config.toml
encoder_arch = "pvt"
model = "image VAE"
dataset = "photos of plants, animals and fungi (iNaturalist)"
train_examples = 77898
image_size = 48
crop_scale_min = 1
horizontal_flip = true
bottleneck = "kl"
downsampling_factor = 8
encoder_norm = "layernorm"
encoder_norm_position = "sandwich"
encoder_activation = "geglu"
encoder_mlp_ratio = 4
encoder_head_dim = 32
encoder_fused_qkv = true
encoder_qk_norm = false
encoder_layer_scale_init = 1.0
encoder_parallel_block = false
encoder_inner_norm = false
encoder_patch_size = [2, 2]
encoder_depths = [3, 3, 3]
encoder_widths = [64, 128, 256]
loss = "l1"
latent_channels = 32
decoder_norm = "batchnorm"
decoder_activation = "leaky_relu"
decoder_channel_attention = "eca"
decoder_widths = [32, 64, 96, 128]
decoder_blocks_per_level = 3
decoder_block = "plain"
decoder_attention = false
decoder_upsampling = "transposed_conv"
kl_weight = 0.001
init = "torch_default"
optimizer = "soap"
beta2 = 0.99
lr = 0.0032
beta1 = 0.95
shampoo_beta = 0.99
eps = 1e-08
precondition_frequency = 20
max_precond_dim = 1024
one_sided = true
adamw_lr_other_params = 0.0021
cautious_weight_decay = true
steps = 6100
batch_size = 64
epochs = 5.0
lr_schedule = "wsd"
decay_fraction = 0.3
final_lr_fraction = 0
warmup_steps = 300
weight_decay = 0.2
adamw_weight_decay_other_params = 0.05
Rows from block 7 of the encoder, named by matrix and row number. Rows with one number belong to one attention dimension. Each number is 128 + 32 x the weight over its row's rms, rounded and kept within 0 to 255. All counts start at 0. Numbers have three digits each. After the name is the row's rms in percent of the matrix's.
# q: attention query, key and value (stacked) (encoder.blocks.7.attn.qkv.weight, 768x256, the q third), inputs 192-255
# k: attention query, key and value (stacked) (encoder.blocks.7.attn.qkv.weight, 768x256, the k third), inputs 192-255
q.165 161:163164136171093139143138125086093118128108114107116164130115101112149158175127131094175140056145121085164131099131094090181145095139113146066139113166081159157113104105176077135091127173132172
k.165 177:100091142127089155093087135165215081103140138142111122110138107136167130115176110125105075129136144149182110151116157123172133157135073143136081152151176083130091132103128152121094106141143158
q.166 138:170170148175099103157114130074092095125103094097123160146115123123140117167167112094173141071167178112155127132123115091151142097145102157073101113154087168169105070091166074136095129178132188
k.166 121:100166161189134144097103094055139087152089169186155161123128170117115091157135168092105081049111111173157133159081143141151129164092133081088111149145085055099137071122116109134156147199145195
q.167 124:085074120082142134122148155188157142140166128142084100100178158162101115086144125164079143189103165168085121093112126162130134173121119123186126142081172091088137170152103175099164141074112092
k.167 097:174100079122126094149130146051077166109164155156134134092097158160107171095145131111115097111160063123100160082147146096143117081136164141028198142194170166137157085109228112153106139103109122
q.168 190:166150126160096116156097103085088097114085105107170156167070094111141113166179120087155121096162088070153155135154141095111100076132122140092131125146083159164105080087170093178098151172113147
k.168 176:108160169119121145124127077083127089143060157142178169104162093107095097175072158129132193126101169111143152153105096125119135152107181086148077099116067104101121113141053109115144160175148184
q.169 140:095096133090162148109153144166173158122186149168066105102174135166099163085099109160088129140092144168120107113148137161159168165126153106166135151077170085097150153169111167111167131109122068
k.169 151:169094076124099172094110185163135137103202074139072126106138097179177187125146085134124112170172119113092073079156137126158135151122090155096151097147193165142099161100211170087104121111110067
q.170 158:085096112099166123099143150159164173121112147132115089136141164089052092099144132167087128166089155167057154147112138152056093159164168095168121181093137084098167157167079158146156113091126121
k.170 176:152182109087146122122129125164068168123144138081174164162123142107103123107176151094113129173123078153145184130134101097086069139137153155175126192134112136133130143154163151173116082092122109
q.171 205:090094122084180137109147151175170163130131156159112091118136140115109107086133120157087119186082121155093130143125129167105120161135173088176121176093146067097162153160082168131159115085125087
k.171 157:157158120096143174108163146174085160115142129074184157155148131193123121122122098113166144197140086136138160094122095105125111128112146166132129150115105118153117183160154176153154107073132060
q.172 086:162150134156117113133114072080103099129148114114139160164115116139200146146114108122155073068175102113200139110135144130195189099120102151116101085177130156163094104106184077131080158168143156
k.172 119:081113173208117171127128133184153129145143142102118088139170114161157122120145088089122120182118161178135084117112118160197146156116070155105104119109142124114102158134121142077113125109104110
q.173 190:170170128171106119144130122093084113109089120092138170158078099080157132175152133094169144056147111101161160139141093096125128087149127142085116127159086177151108103096168090143104095164148152
k.173 172:100124177128107124098104104182206050144087130114131104147149101144134092130147085134095130120094187132120141171086188161143114160140095149145099117101112067101140135156079133128155135167171142
q.174 086:168149139160127097125143116105105116116075115074180177113134080046135112147107181120137168093107120096162136116115130099122139128161101131106098145166087170135098138125183083130102136157107181
k.174 108:115102167130116154087108167173163114127103153083162126127117131078166114117194123100131092114141110185211138184091109135153127113200097155155037185150147092109082143127130164167097070098137104
q.175 121:154149152166109101162097081115074098114067057079180149174092107107187098147168129088157123143154126104155165126137101105131106080149124155125122122154096149155104091113168111154094088144129157
k.175 129:140115171126178089155114090134169109154076158148164111142097126064132089155164114122126122064098183149095158205095154127131076104172131165129128144106120093104141080150095067188140104135119167
q.176 138:082110114079157135122146153174153147134175158157087091119144139149108127080119114168101114185095120157095105126122139162123129164122152085174135127086165078108139157165087180092163131077137091
k.176 109:176147084128103168139134150117085169098151104103129153125128129162106166175061136142177151168130124105096124054162091108124160108099172125070163089137119157134120120136160151119127122108101053
q.177 118:143117092105098154145109169128127109125194130136093125092178108232115184127132075112118107118122205128110092065119185101189173123080086145108163078138174121128122137109151122068134193133129114
k.177 193:147061092124101116121084140076142127121148110204053128071109147086128141114145144141093091068190148099122108099157176083125147141140114093115174136177175131145127071057129105132129159141118172
q.178 061:104116168094119149154148120149114073126183108164136119123143110220096138118125108135115125221157097138183124130139134169148158151086074110174193060093119114140110107120108168099161167125091129
k.178 112:181104097102091122160097128061127126096153126159137150069113112123142167149112186160120152128150119073105104060183092132116125110111169093095151098167158170147104085095158099094114157141103153
q.179 125:108126112103182091109152126180141161116114150148121088129125157088073086086109131132092176188106161163085137154135132144065096147180151083162113166088146094110155177156099172151156107087127086
k.179 132:131173123135158098145174126100054202122106133088165141128098135143090109126100153116163150133098071105098142123094123124088098091129198123122141125088092161135147152152140121162138149111136091
q.180 101:104110114083133154132182144139145155162167132132065115090155150171089124092107091164116103166096155180122111148106121151155161163118115114157132136113144087092159181160110165110187099101108101
k.180 105:170107087140147105132110169154097150134168098140093104172124154143158156097186091129090078093184114105063107106134180164148123122144069173118205161091135166179147097138199084118132105098097123
q.181 089:160168138144077110116104084083098119127176109117130141115115161193144139158046137120127078061167120096131109078147159083130156108081107180085166071166157160128081118109169109103096128161163131
k.181 150:117137123133159098159132107173100189187174085135111093188155130113156144141143103124132123110137196130055084128149120137137119139158080175139150112103122232146163162135102117092111092126080112
q.182 071:130143155149091103153092111100090114137148070092137120113140120174175147141118147141122047124176149130109101124135152101175173098105059155124118060186165133171093146113160103099094125142137185
k.182 110:102134110184152055181159144061093162164125138164091123167065180074145092131149157122118073016153120161153122140106100166137157125153104110121156137134096121147131056099155071153151103131107150
q.183 139:098110123121142109069143128160170130157198149176106106074189167197142173107057146163086120156112142147108075133123158144173158169088106119145121098131187106088135148162118149058128138117133108
k.183 172:126147102148174121161170150145118211131182135111118083150121162113175153099140132150153101142149086172128105096159040151119150107179086160125122141141178180136101181119160147112076092089073072
q.184 075:125161151142112142134120122125138121141191125162077148113171148197191179118115129094151102108118122142164112081127145151197192154057093174105158036172169144128101104091120133044118127132150108
k.184 098:103099130142123166145146132188146142126167085163115104143140155152172173136065094126156131175125131129081111108126140144140175126098067183128131087160184134107159184142094144089133116131102078
q.185 116:095087119086140133111155144162158146139171141151062108082195167173085149101122103149090132189098213188102098092101108149160144161117122125163132123104148099090135153155097157098158130096135114
k.185 127:152104051095131130136158188101099157097174129159084133104067180130160166087159168137137087112166024140149123100173159111122153097144115145090171136186165126162122104093213128140107130115116137
q.186 213:082099131096164129111162139176163153142149149171096096100161151142122134084101123160078123189086131164099111127108142161124137174122135079181131145097167094096162164168087171101161125083135088
k.186 157:178118072120155121145151165117078188098196108093137125140100138144186145116154148139151121125154079123122137064171092121131150069155108176098164130133174205159111141121175143132095100062076084
q.187 111:171165140182086115135136128075086114125115109099073165127110141118112138176147135089179162072140158123154128125140085082149132114133100172079127117154075160144113101089171080122111138169126184
k.187 103:101121123150109159079098137165154062141144128137123155150155121193093146113150103076069111182145078119155132154122193155153126178100073120081089127141123050128112134125158161074151138171145151
q.188 143:103084108076177143120152149174155140153118150172143095116133158105088106088131141170089127181103117153104129148123126163109114159135155080176115203078123089103175155157078151155152120090103107
k.188 130:190142121097090163081095161140080091079153130068158176122133083151133152121160149082145142157135086114194153109171104112115112124097124112129122163171129168171094154123196167146096105117109108
q.189 108:128142119148090171117117124105150148121178155128079141119144134217157213137099085135127040122147123116132095085158191114207187128056130121117174063161168133134112119110149099081110203149182128
k.189 163:100070106105119167128131145177159136112178097162044101090147146142164155112135108179142108118191157133115087102168124116178182134156075160094120126141216155154096141100118175089108142098123118
q.190 072:111118120095113191089118137133170136117218165182153101080160156181089160084110121149093048157134075160128135141138129183162163193094146118143132112135140110113165169143093142121149176092106130
k.190 107:140099099152086153137136180128096123111133081133059122118152103162125170102105146158146160190167125092136097088175102124146189137082115100164163095139161158174092140117157173068103156093128107
q.191 130:144171120152096123135116130100115102089060119101199163180077100078136097174143155087156096079134073077131169130131157103093096108142148145093131141142110150146115119114163095186099128161148134
k.191 149:088140169126139126105133117200135106153089109086126112204175098140099095116151053108132169161114193147120128174075191154122132146152089157184075133085092101099141172156044154123158125123166135
q.192 042:107092167141144162072191104155126129143156120164109126130131121209185169112177159150152097162111159137144098108096150193187130124102138092177115069121141085110128109096111132100154160073123153
k.192 057:103115158130135118171146109145200086117117178161144150108127152104140102100122128163147086183112050149134108163116124132121176172178149074093145135126099091122111098145186119115135157181130181
q.193 053:171138168140097105146139133129086106115075112107143131119113104092218126142147121106173152089132113132169138135135043151142121098194095145105079132160079184157113137109136138153084084128149158
k.193 054:170096149141093123097087124128110162126136069108097141144180093155107113125170150061115217090099172120098129101133129138142090126128127170096121111130160166184132138141153127121138141107112112
q.194 037:123082163130124109073112149107141130122157138112114166103096105231182201186091109154123057068152136085188128129095111179220132103133098081129132057193066150126072090101148134145105121148128107
k.194 047:070102170103160142142143149203116130127134146182140124182144140161186129131128093104152197126130172141092137141127112168191156157156091214116132128107129136160114124146140167098102128127143146
q.195 035:124138159136121127126074100137139162142070094071151146081149118109111097155161116066114119131116184101180221159143051129105145105183097193139122162133108153143130117106139108149160159131128145
k.195 038:163098117108140155146097123116110144106096136075147088131113126106087083141112154069126132186110174064120150118149096077117159101132115113076118124171140087150146091181145158200101085121144095
q.196 043:086094162104171128086202110155186133127148128126135130134144137168136166140144163113119197146093138130105109172136069198135115111163123098177124157080120064111154186154090219125179096117138118
k.196 053:076136132077127098147151115145104111115110173136117136159117116169079112130117145166122081185128102131150100143118129166128173146103127110144153114089109063118151151128104138134160119150153111
q.197 074:126157140160097137111107099066109079137106105090099135145062144080122101148123103132146116032122145109100147142097170090111109111095146131088126108148118149167121100106136087159103094144145169
k.197 095:144142087170131154147094128107079156140144150093135140144172136105136095144135125075122135055154162149168141098156111064101110116099089170062123136129128194133124108082146109160111139139091170
q.198 062:112104146136135196100120124101150086129085154113091119144079139113122097112069136109139182115129191161067119201075140141159123097090156092130092075147095131163162120127098138169136063130180198
k.198 063:182175118162131064171117143150118169150110123100117125152183118154140114152123088136146181175135151110123110081132155093120137117123079157097130122132136187125129120081195118145141122113123135
q.199 058:089101165141172181179217129134141148129123168120091105138106126130150124106105165140174131139093068131124083191092124178126134069132193073139098142120119115151149168160135145130124074089136137
k.199 055:104142150165111123097130105195154130153135102121117095143177131163132126099092100197110140104107109143123077113113135157139092185076148151142124105036133123086110113137213093076151180136134151
q.200 030:110117153115172084098178123138164190157135150152138146129068085089148161123164140138129082119146042140111163080128129183137174125142163090177125177119109169124123134140170150166155046119177126
k.200 042:090154056133163128139111082103135172136115102163157129129135204101114127128073122111121112153171146143089118112119148127098121203097169168120133088083115118085188151130105112101059141148137101
q.201 034:179180095126153055182114144157134133129145135137107097155128177113141117075133138092119159183134126151132174037152130092124102177111047106129160110125128092083107105088100087117103189116033170
k.201 040:135062150136122106095133080044133107102072127142155142081110120087105120159131184157111016131158142116068139096158135132081139114135167063118115102096125115133168055122111070113167170134072131
q.202 035:124151092109147164120164074163102171111123057081130123143094110056111068129168138106129129145101197150142162141174088125080118113182158213158173130076105094111176175089162133120082146137133064
k.202 049:177134067155105127132091050065089162089138168184154158110117148103112137078143124102079039123196135102139165102136138046078161140057122093122140088112105127120124095098132134139134147190103129
q.203 068:164148134153090089155124118100067092126117083113164133109118104108165099155144150112162127048159125092163156104150127078111143104133120171068133162138121166158131091096154051151085125147088173
k.203 082:131128074159109176110075106072097134130126144114192128144146163107092098145127135063106113020132182126135167144144114091128125154116104149050109134141120155140100100115085149144089134157117172
q.204 040:138106141151078145118133087155138128158107138161154115134115068162206123147113105088144103055139182131176139155105058201158114121178166149073083128132127112116144166106160141109152077109117055
k.204 044:149117092110047145123134114163129107095156120122114138108131145114181097113145066105106186081130185182171129139102143115128113159127111131049147108104166117103065159130131176076127177135134178
q.205 043:084141134145169139164234114112135129125109139135159111118098078203158160115091198084175165116131054149157114134158130209214174102151134131130105141086134095132184108188145164108172082113117079
k.205 054:109180118122136154126112124159200078159147135097102110148158140144128140090143148118121166123138098147175111207094129128135120147130110116140123092117126106071107197138111136084181154122185205
q.206 048:118129162129148171099169128123177115126157169141075150100132117217138135134115118118161082150135113110117122155095134182213173081077172098150097088143107098108158117158122150142138119132210094
k.206 064:119137123105160128117165132182167131164117110115102101141161162146161141093102095149166191150140104179123087146076108151137111159151122184189126083088120088095133169169137154117158135057167131
q.207 043:131148155195125101126138134094099097143140119101171163096113071228165175151145138117119115157160091094205119068131143098234152087056106129129152081161141138201101076070189099125146145195140161
k.207 042:101164122082104181139135150118153097155096137154137118098137096156125145110125110099165168146155142112111169175130096095134134122165080129127118158137129145126064118185087165170156131134182184