config = dict(
    encoder_layer_scale_init=1.0,
    learning_rate=0.0032,
    cautious_weight_decay=True,
    batch_size=64,
)
Rows from block 8 of the encoder, named by matrix and row number. Rows with one number belong to one attention dimension. Each number is 128 + 24 x the weight over its row's rms, rounded and kept within 0 to 255. All counts start at 0.
# v: attention query, key and value (stacked) (encoder.blocks.8.attn.qkv.weight, 768x256, the v third), inputs 86-171
# proj: attention output (encoder.blocks.8.attn.proj.weight, 256x256, transposed), outputs 86-171
v.28 [110 155 125 124 134 127 126 157 144  92 112 133 141 167 169 111 111 139 128 153 126 135 100 144 142  81  79 140 122 109 138 156  94 140 127 149 146 165 122 158 130 176 123 112 141  98 162 136 124 112 133 105 110 107 159 137  94 125 162 113 141 145 119 137 102 167  64 159 130 108 194  82 145 139 128 150 150 133 162  88 144 140 136 107 132 118]
proj.28 [148 132 158 130 127 172 126 125 122 145 127 131 128 128 126 129 128 131 127 129 129 182  49 126 134 149 183 135 133 130 130 127 131 150 123 129 154 126 133 129 124 107 154 111 131 125 128 133 123 129 125 134 129 137 130  85 130 131 129 127 130 128 129 128 150 126 131 115 160 129  82 130 145 133 127 112 131  97 127 238 112 130  82 127 132 125]
v.29 [ 95 173 115 150 127 136 125 102 129 120  97 144 116 120 133 128 108  97 118 135 177 103  79 132 126  90  61 141  96 106  72 157  88 144  81 136 125 117 146 172 103 160 104  94 140  97 131 149 129 101 130 128 126 123 138 142 133 115 149  97 154 155 142 137 112 138 123 162 107 110 166 105 118 139 119 166 132 144  97  85 136 121 138 110 102 117]
proj.29 [147 131 158 129 132 173 132 130 130 144 127 129 127 130 130 130 127 128 129 128 128 179  49 129 135 150 183 131 135 128 131 127 130 142 124 129 157 127 127 129 129 115 157 113 129 127 130 131 126 127 126 136 130 137 129  91 133 128 129 130 129 130 130 130 147 124 127 118 164 126  81 128 150 129 128 112 129 109 129 239 119 128  84 128 131 131]
v.30 [104 158  96 134 130 126 128 117 116 101 116 157 139 127 104 126 118 149 155 124  93 151 137 148 167 120 165  82 135 118 124 112 128 141 140  98 164 157 134 135 131 133 125 115 164 125 101 122 154 145  99  95 113 153 117 140 110 121 141  69 156 115 116  80 111 144 129  86 103 127 121 102  81 124 145 118 144 155 147 127 139 145 151  90 114 106]
proj.30 [115 115 141 150  66 104 155 135 100 120 124 103 151 131 110 142 129 132 159 141 145  96 163 135  92 145 149 115 176 109 126 147 151 125 148 104 111 138 136 174 168 101 157 133  81 124 154 130 124 156 142 129 159 123 105 140 137 127 135 114 142 132 103  91 112 170 100 129 104 114 190 123  69 189 144 143 137 130 118  77 131 121 147 152 143 131]
v.31 [128  90 130 108 109 125 129 134 110 127 148 142 137  87 160 147 167  93 159 151 131 157 126 126 121 143 134 141 127 119 123 127 140 127 128 134 130 119 156 113  75 130 144  99 101 129 120 136 153 127 120 156 139 152 156 162 134 183 109 112  95 143 113 147 152 112 114 159 127 125 155 144 137 103 163 121 108 144 140 133 122 135 102 146 133  79]
proj.31 [166 127 172 132 144 168 124 127 108 139 123 121 129 115 116 129 127 121 128 137 138 161  58 142 126 132 187 137 155 114 135 129 131 151 123 126 159 122 121 126 109 124 159 105 129 134 118 125 130 122 129 134 123 147 122  81 139 123 130 141 124 119 121 134 158 134 131 110 165 125  69 133 152 125 127 110 134  95 128 209 113 115  88 129 125 136]
v.32 [101 100 142 122 145 164 154 119 122 194 137 145 117 128 133 132 104 145 120 113 146 133 117 162 141 115 146  86 135 125 122  90 136  99 146 117 129 153 128 124 115 142 125 130 103  91  92 104  92 167 153 117 134 154  96 151 184 157 111 160 131 126  82 142 141 126 128 126 112  99 116 128 111 117 122 124  89 177 142 171 103 146 115 114  95 133]
proj.32 [155 102 118 125 115 190 142 119 134 136 118 149 147 110 117 139 117 142 122 127 141 156  68 117 129 168 175 157 121 129 107 156 123 141 132 125 113 150 118 125 103 139 142  98 146 123 147 141 138 125 145 114 121 150 138  59 108 135 136 146 133  95 117 102 153 127 115 120 120 142 109 129 129 125 137  82 110 107 106 171 147 130 104 149 150 105]
v.33 [167 106 117 109 127 156 137 127 125 108 171  99 130 148 136 134 128 153 124 148 158 104 112 142 167  95 131 146 114 129 151 124 130 125 149 131 124  85 116 117  95  93 125 139 127 109 138 124 161 133 131 170 109  71 147 126 112 116 111 157 109 118 106  88 113 134 170 176 137 148 104 133 126  87 112 144 135  94 139 181 105 130  81 107 145 136]
proj.33 [ 84 138 116 134 117  85 126 126 129 113 123 116 130 132 137 125 120 133 116 123 124  81 216 127 110 112  69 105 125 132 153 124 140  94 135 132 106 127 133 129 147 144 104 156 124 133 128 124 137 135 126 105 134 115 134 179 136 130 135 131 131 152 132 123 113 133 133 136  98 126 175 131 111 138 116 154 114 152 131  43 132 138 169 117 121 129]
v.34 [131 157 117 135  94 106 128  83 124 127  89 151 112 126 133 147 124 112 131 159 160 127  77 129 130 111  98 126 112 110  95 142 132 128 121 105  95 123 129 120 122 165 131  97 127  97 140 104 113  90 122 127 125 139 118 139 131 137 138 117 131 145 119 166 126 144 122 134 120 109 129  98 110 152  75 156  94 140  90 129 156  97 139 130 126 124]
proj.34 [148 127 157 128 130 168 130 127 127 143 131 128 129 133 129 126 126 130 127 127 130 177  45 129 137 151 181 134 134 128 126 129 127 145 125 127 151 128 128 128 128 113 154 111 133 125 128 132 127 127 131 134 129 136 129  90 128 127 129 127 127 125 130 126 148 126 126 117 159 129  88 126 153 128 128 102 130 104 129 236 120 129  86 128 126 127]
v.35 [181  69 142  91 131 153 136 109 133 118 163 110 144 125 152 155 111 162  95 143 104 114 148 138 112 106 143 125 114 105 156 107 132 106 120 143 135 125 119 103 117 102  83 156 132 133 152 103 159 130 139 179 100  94 128 116 133 147 104 135 113 110 139 135 114 140 147 130 137 126 129 127 108 131 113 167 142  86 155 173  91 146 102 140 135 157]
proj.35 [102 126 100 131 116  76 124 128 132 117 129 126 131 127 134 129 131 134 127 124 124  73 209 126 123 107  74 127 120 130 126 129 130 108 137 123 103 123 128 131 137 136 102 150 123 128 122 126 128 130 132 108 129 120 125 166 129 130 129 130 129 132 130 124 111 128 125 138  94 124 176 129 104 133 132 141 125 143 126  17 136 136 171 124 121 126]
v.36 [123 154 131 175 117 149 168  98 107 126 168 126 124 184 131 130 136 117 127 161 133  96  71  98 144 136  98 158 115 133 138 154 134 155 156 132 124  94 127 139  91 121 104  97 116  61 164 102 142 104  92 137  93  94 169 142 131 137 123 137 158 146 137 131 136 142 120 189 141 127  93  97 114 127  95 152 107 104 118 113  96 126 106 128 173 111]
proj.36 [142 129 167 129 137 168 137 125 126 137 128 123 129 125 130 133 126 126 125 119 127 182  56 128 133 152 178 133 134 130 135 125 129 144 125 127 159 131 127 131 132 113 159 115 129 130 128 133 126 131 122 136 133 132 127  78 133 124 130 128 128 135 127 125 143 125 129 116 161 127  87 128 147 129 128 115 126 108 130 239 122 127  87 129 131 129]
v.37 [103 116 105 138 116 113  95 120 125 127 103  64 101 138 166 159 127 121  89 123 106 124 128 141 130  68 115 119 128 134 125 133 133 105 103 111 112 142 114 102 147 130 117 140 196 129 122 125 134  98 118 166 103  89 135 121 119  71 106 154 129 137 135 123  99 121 136 116 127 122 185 151 116 125 153 140 168  88 147  92 148 143 117 110 116  95]
proj.37 [158 153 128 153 117  94 109 138 194 153 120 123 145 147 139 108 106 124 135 131 111 162 110 153 142 156 155 134 131 144 141 102  97 119 123 150 173 130 111 133 167  75 152 165 136 104 115 132  97 122 141  93 144 117 108 108 131 111 125 112 142 138 116 139 128  94 135 122 142 140  90 146 134 145 137 106 128  77 109 198  94 152  72  78 132 158]
v.38 [148 122 140 140 129  85 113 127 135 125 116 147 134 137 120 109 140 122 108 152 140 114 125 136 161 134 117 138 174 123 142 146 139 126 104 156  84 151  95 118 146  80 114 115 123 139 142 143 159 166 142 141  94 127 120 120  98 141 144  51 122 131 136 170  96 128  68 131 138 117 102 129 124 146  95 123 132  98 163 127 110  98 141 173 144 160]
proj.38 [109 112  93 124 134 129 105 128 152 124 156 164 108 132 157 121 118 127 118 106 141 110 170 101 129 130 149 158  84 103 117 158 126 136 149 129  61 121 119 129 102 163  88 137 155 155 133 130 121 131 161 133 135 130 166 141 104 130 106 124 120 127 152 164 147 122 109 137 102 105 204 145 129 128 140 111 116 167 119  58 151 144 128 136 111 107]
v.39 [118 138 155 107 153 111 161 140 123  97 120 126 147 101 102 105 169 121 174  94 161 125 131 135 145 134 128 117 152 132 113 131 117 141 149 121  77 117 129 130 187 101 128 146 129 173 129 128 133 137 101  90 162 172 104 132 107 158 150 113 125 128  99 107 114  94 127 147 136 126 121 114 118 140  97 118 121 136 108 128 168 102 129 130 176 155]
proj.39 [144 133 165 131 106 166 114 128 115 128 123 131 129 131 124 123 138 141 119 143 113 181  40 139 118 152 177 130 126 126 115 138 124 139 128 119 150 132 126 131 121 120 151 116 135 136 129 126 111 123 142 123 120 150 132  94 130 121 124 128 120 135 126 129 170 133 125 117 154 124  95 135 151 134 124 118 118 118 116 244 117 122  98 121 122 112]
v.40 [143 104 138 131 117 194 116 107 140 124 162 122  92 172 158 143 102 168  81 102  99 121 101 136 149 111 141 129 102 126 141 125 144 147 112 153 123 130 148 119 111 137 115 131 127 124 113 105 120 110 101 153 116  96 154 151 136 124 150 177 127 126 121 121 143 128 171 151 151 118 123 135 151 118 136 132 151 130 133 151 104 133  86  94 138 100]
proj.40 [ 94 133  97 141 108  89 117 126 135 136 118 116 128 121 126 121 114 136 123 132 120  97 238 122 111 100 100 104 148 153 159 110 143 106 146 139 107 134 118 141 158 119 119 175 115 136 134 146 129 132 142 103 115 104 135 144 146 135 125 112 131 137 154 135  94 132 132 121 100 129 163 136 109 144 111 169 127 136 137  38 127 138 180 132 130 157]
v.41 [115 154 128 121 141 107 132 132 127 133  98 177 113 122  85  92 149 119 165 114 122 115 126 113 123 151  94 110 156 123 110 148 118 140 130 147 122 162 128 142 142 165 176 100  99 143 103 167 102 110 152  83 119 164 119 131 118 133 142 103 126 132 130 128 127 118  87  96 125 110 107 162 145 114 136 103 109 152 123  84 148  95 154 136 129 150]
proj.41 [136 114  83 107 169 201 101 126 132 124 149 137 123 127 111 123 127  67 116 136 150 111 130  95 159 145 158 105 133 114 112 158 101 144 117 127  92 134 134 122 104 121  74 117 169 120 111 147 158 114 129 169 125 131 148 164 126 128 103 134 105  85 138 182  89 125 119 147 142 147 134 108 138 113 139 140 139 167 135 122 143 105 126 160 166 122]
v.42 [123 150 114 146 132 150 106  89 120 157 132 147  91 202 126 120 139  86 139 122 123 130 113 120 118 113 121 128 145 129 123 115 139 151 145 149 165 137 149 153  96 166 164 104  94 137 134 137 133 131 152 123  86 138 135 146 134 114 115 119 122 148 163 107 124 132 130 113 135 121 125 156 132  94 176 116 102 151 117  66  99 136 140 125 125 114]
proj.42 [114 120 101 109 156 104 126 134 141 116 128 122 123 122 132 123 110 110 132 130 126  70 199 117 129  99  80 106 132 131 140 126 125 109 121 139 103 130 132 128 124 133  95 147 127 124 117 136 152 131 122 135 135 117 133 178 128 134 133 131 123 114 131 143  82 123 132 136  95 137 157 125 114 117 125 147 138 160 135  27 141 119 163 145 144 136]
v.43 [135  88 149 110 158 163 121 165 133 148 166 123 136 132 132 109 144 151 125 111  84 158 168 129 140 158 167 136 134 125 172 121 138 122 129 155 159 132 113 120 126 106 122 131 109 164 109 139 144 156 136 125 119 114 148 129 114 120 124 142 115 112 138 130 146 118 129 125 144 127 111 177 155  96 172  87 136 118 151 130 102 138  94 117 132 125]
proj.43 [109 126  99 127 128  90 125 130 129 112 126 129 126 126 127 129 128 125 128 129 129  75 218 126 119 103  78 120 123 126 131 126 128 110 130 129 101 127 130 128 129 141 104 147 123 127 131 127 131 129 126 123 126 119 129 166 126 127 128 130 127 132 127 127 106 131 130 139  94 129 169 129 105 128 126 149 126 153 130  24 136 126 171 128 128 128]
v.44 [126 145 153 105 147 104 144 139 118 131 135 141 116 152 145  74 178 120 141 126  97 142 130 114 161 169  95 114 166 102 107 148 147 137 115 125  71 162 119 154 162 132 159  98 117 146 130 127 139 123 127 108  96 129 105 156  82 129 132  93 136 118 152 161 126 124  80 111 143  97 100 152 132 122 103 117  95 110 141  83 152  89 114 118 150 115]
proj.44 [162 121 132 114 145 185 106 119 164 123 138 166 134 138 115 132 123 115 129 110 146 139  70 112 142 147 209 151 121 114  98 140 142 129 128 131 134 142 111 117 124 118 132 124 178 123 125 131 104 139 153 146 134 153 142  81 114 127 121 115 124 112 142 167 142 125 134 150 134 118 135 115 164 130 151  97 129 115 116 189 134 136  83 143 139 116]
v.45 [116 112 110  72 139 123 119 145 173 120 141  99 101 160 161 124 142 152 107 121  65 128 122 107 146 116 108 149 115 106  99 139 118 130  99 168 123 113 118 129 161 161  91 135 168 134 120 145 149  66 123 152 129  97 119 133 112 126 146 149 165 115 162 178  75 135 125 154 137 133 146 107 127 119 100 136 175 120 143 122 148 130 132  99 117 100]
proj.45 [150 139 127 138 118 168 135 113 125 130 139 127 153 117 103 120 125 126 136 135 131 144 140 113 125 158 169 102 155 134 153 110 136 111 156 138 163 137 117 119 160 108 173 118 133  90 141 141 113 129 122 120 124 115 112  61 141 142 157 128 132 155 129 106 135 111 121 113 117 114 101 142 138 158 122 131 134  88 128 191 139 148  70 121 126 123]
v.46 [138 101 135  80 133 170 120 120 152 120 145 118  98 177 173 102 129 160  86 156  79 118 112 115 160 121 126 152 109 101 146 121 153 127 101 153  99 143 136 118 128  98 117  92 121 127 127 135 149 100 134 168  67  58 129 139  90 102 140 117 113 121 163 161 110 139 124 133 151 122 124 130 147  97 124 133 161  90 166 141  87 124  94 105 153 129]
proj.46 [113 132 100 133 132  85 125 125 147 115 133 122 125 124 130 122 127 124 121 121 128  81 231 122 119 113  76 116 127 125 138 124 128 105 132 129 107 128 129 124 148 135 106 154 137 130 126 130 125 133 133 113 129 117 126 161 129 127 132 124 130 133 143 130 102 118 128 138  85 129 163 135 108 134 126 143 128 150 127  29 139 134 167 124 128 131]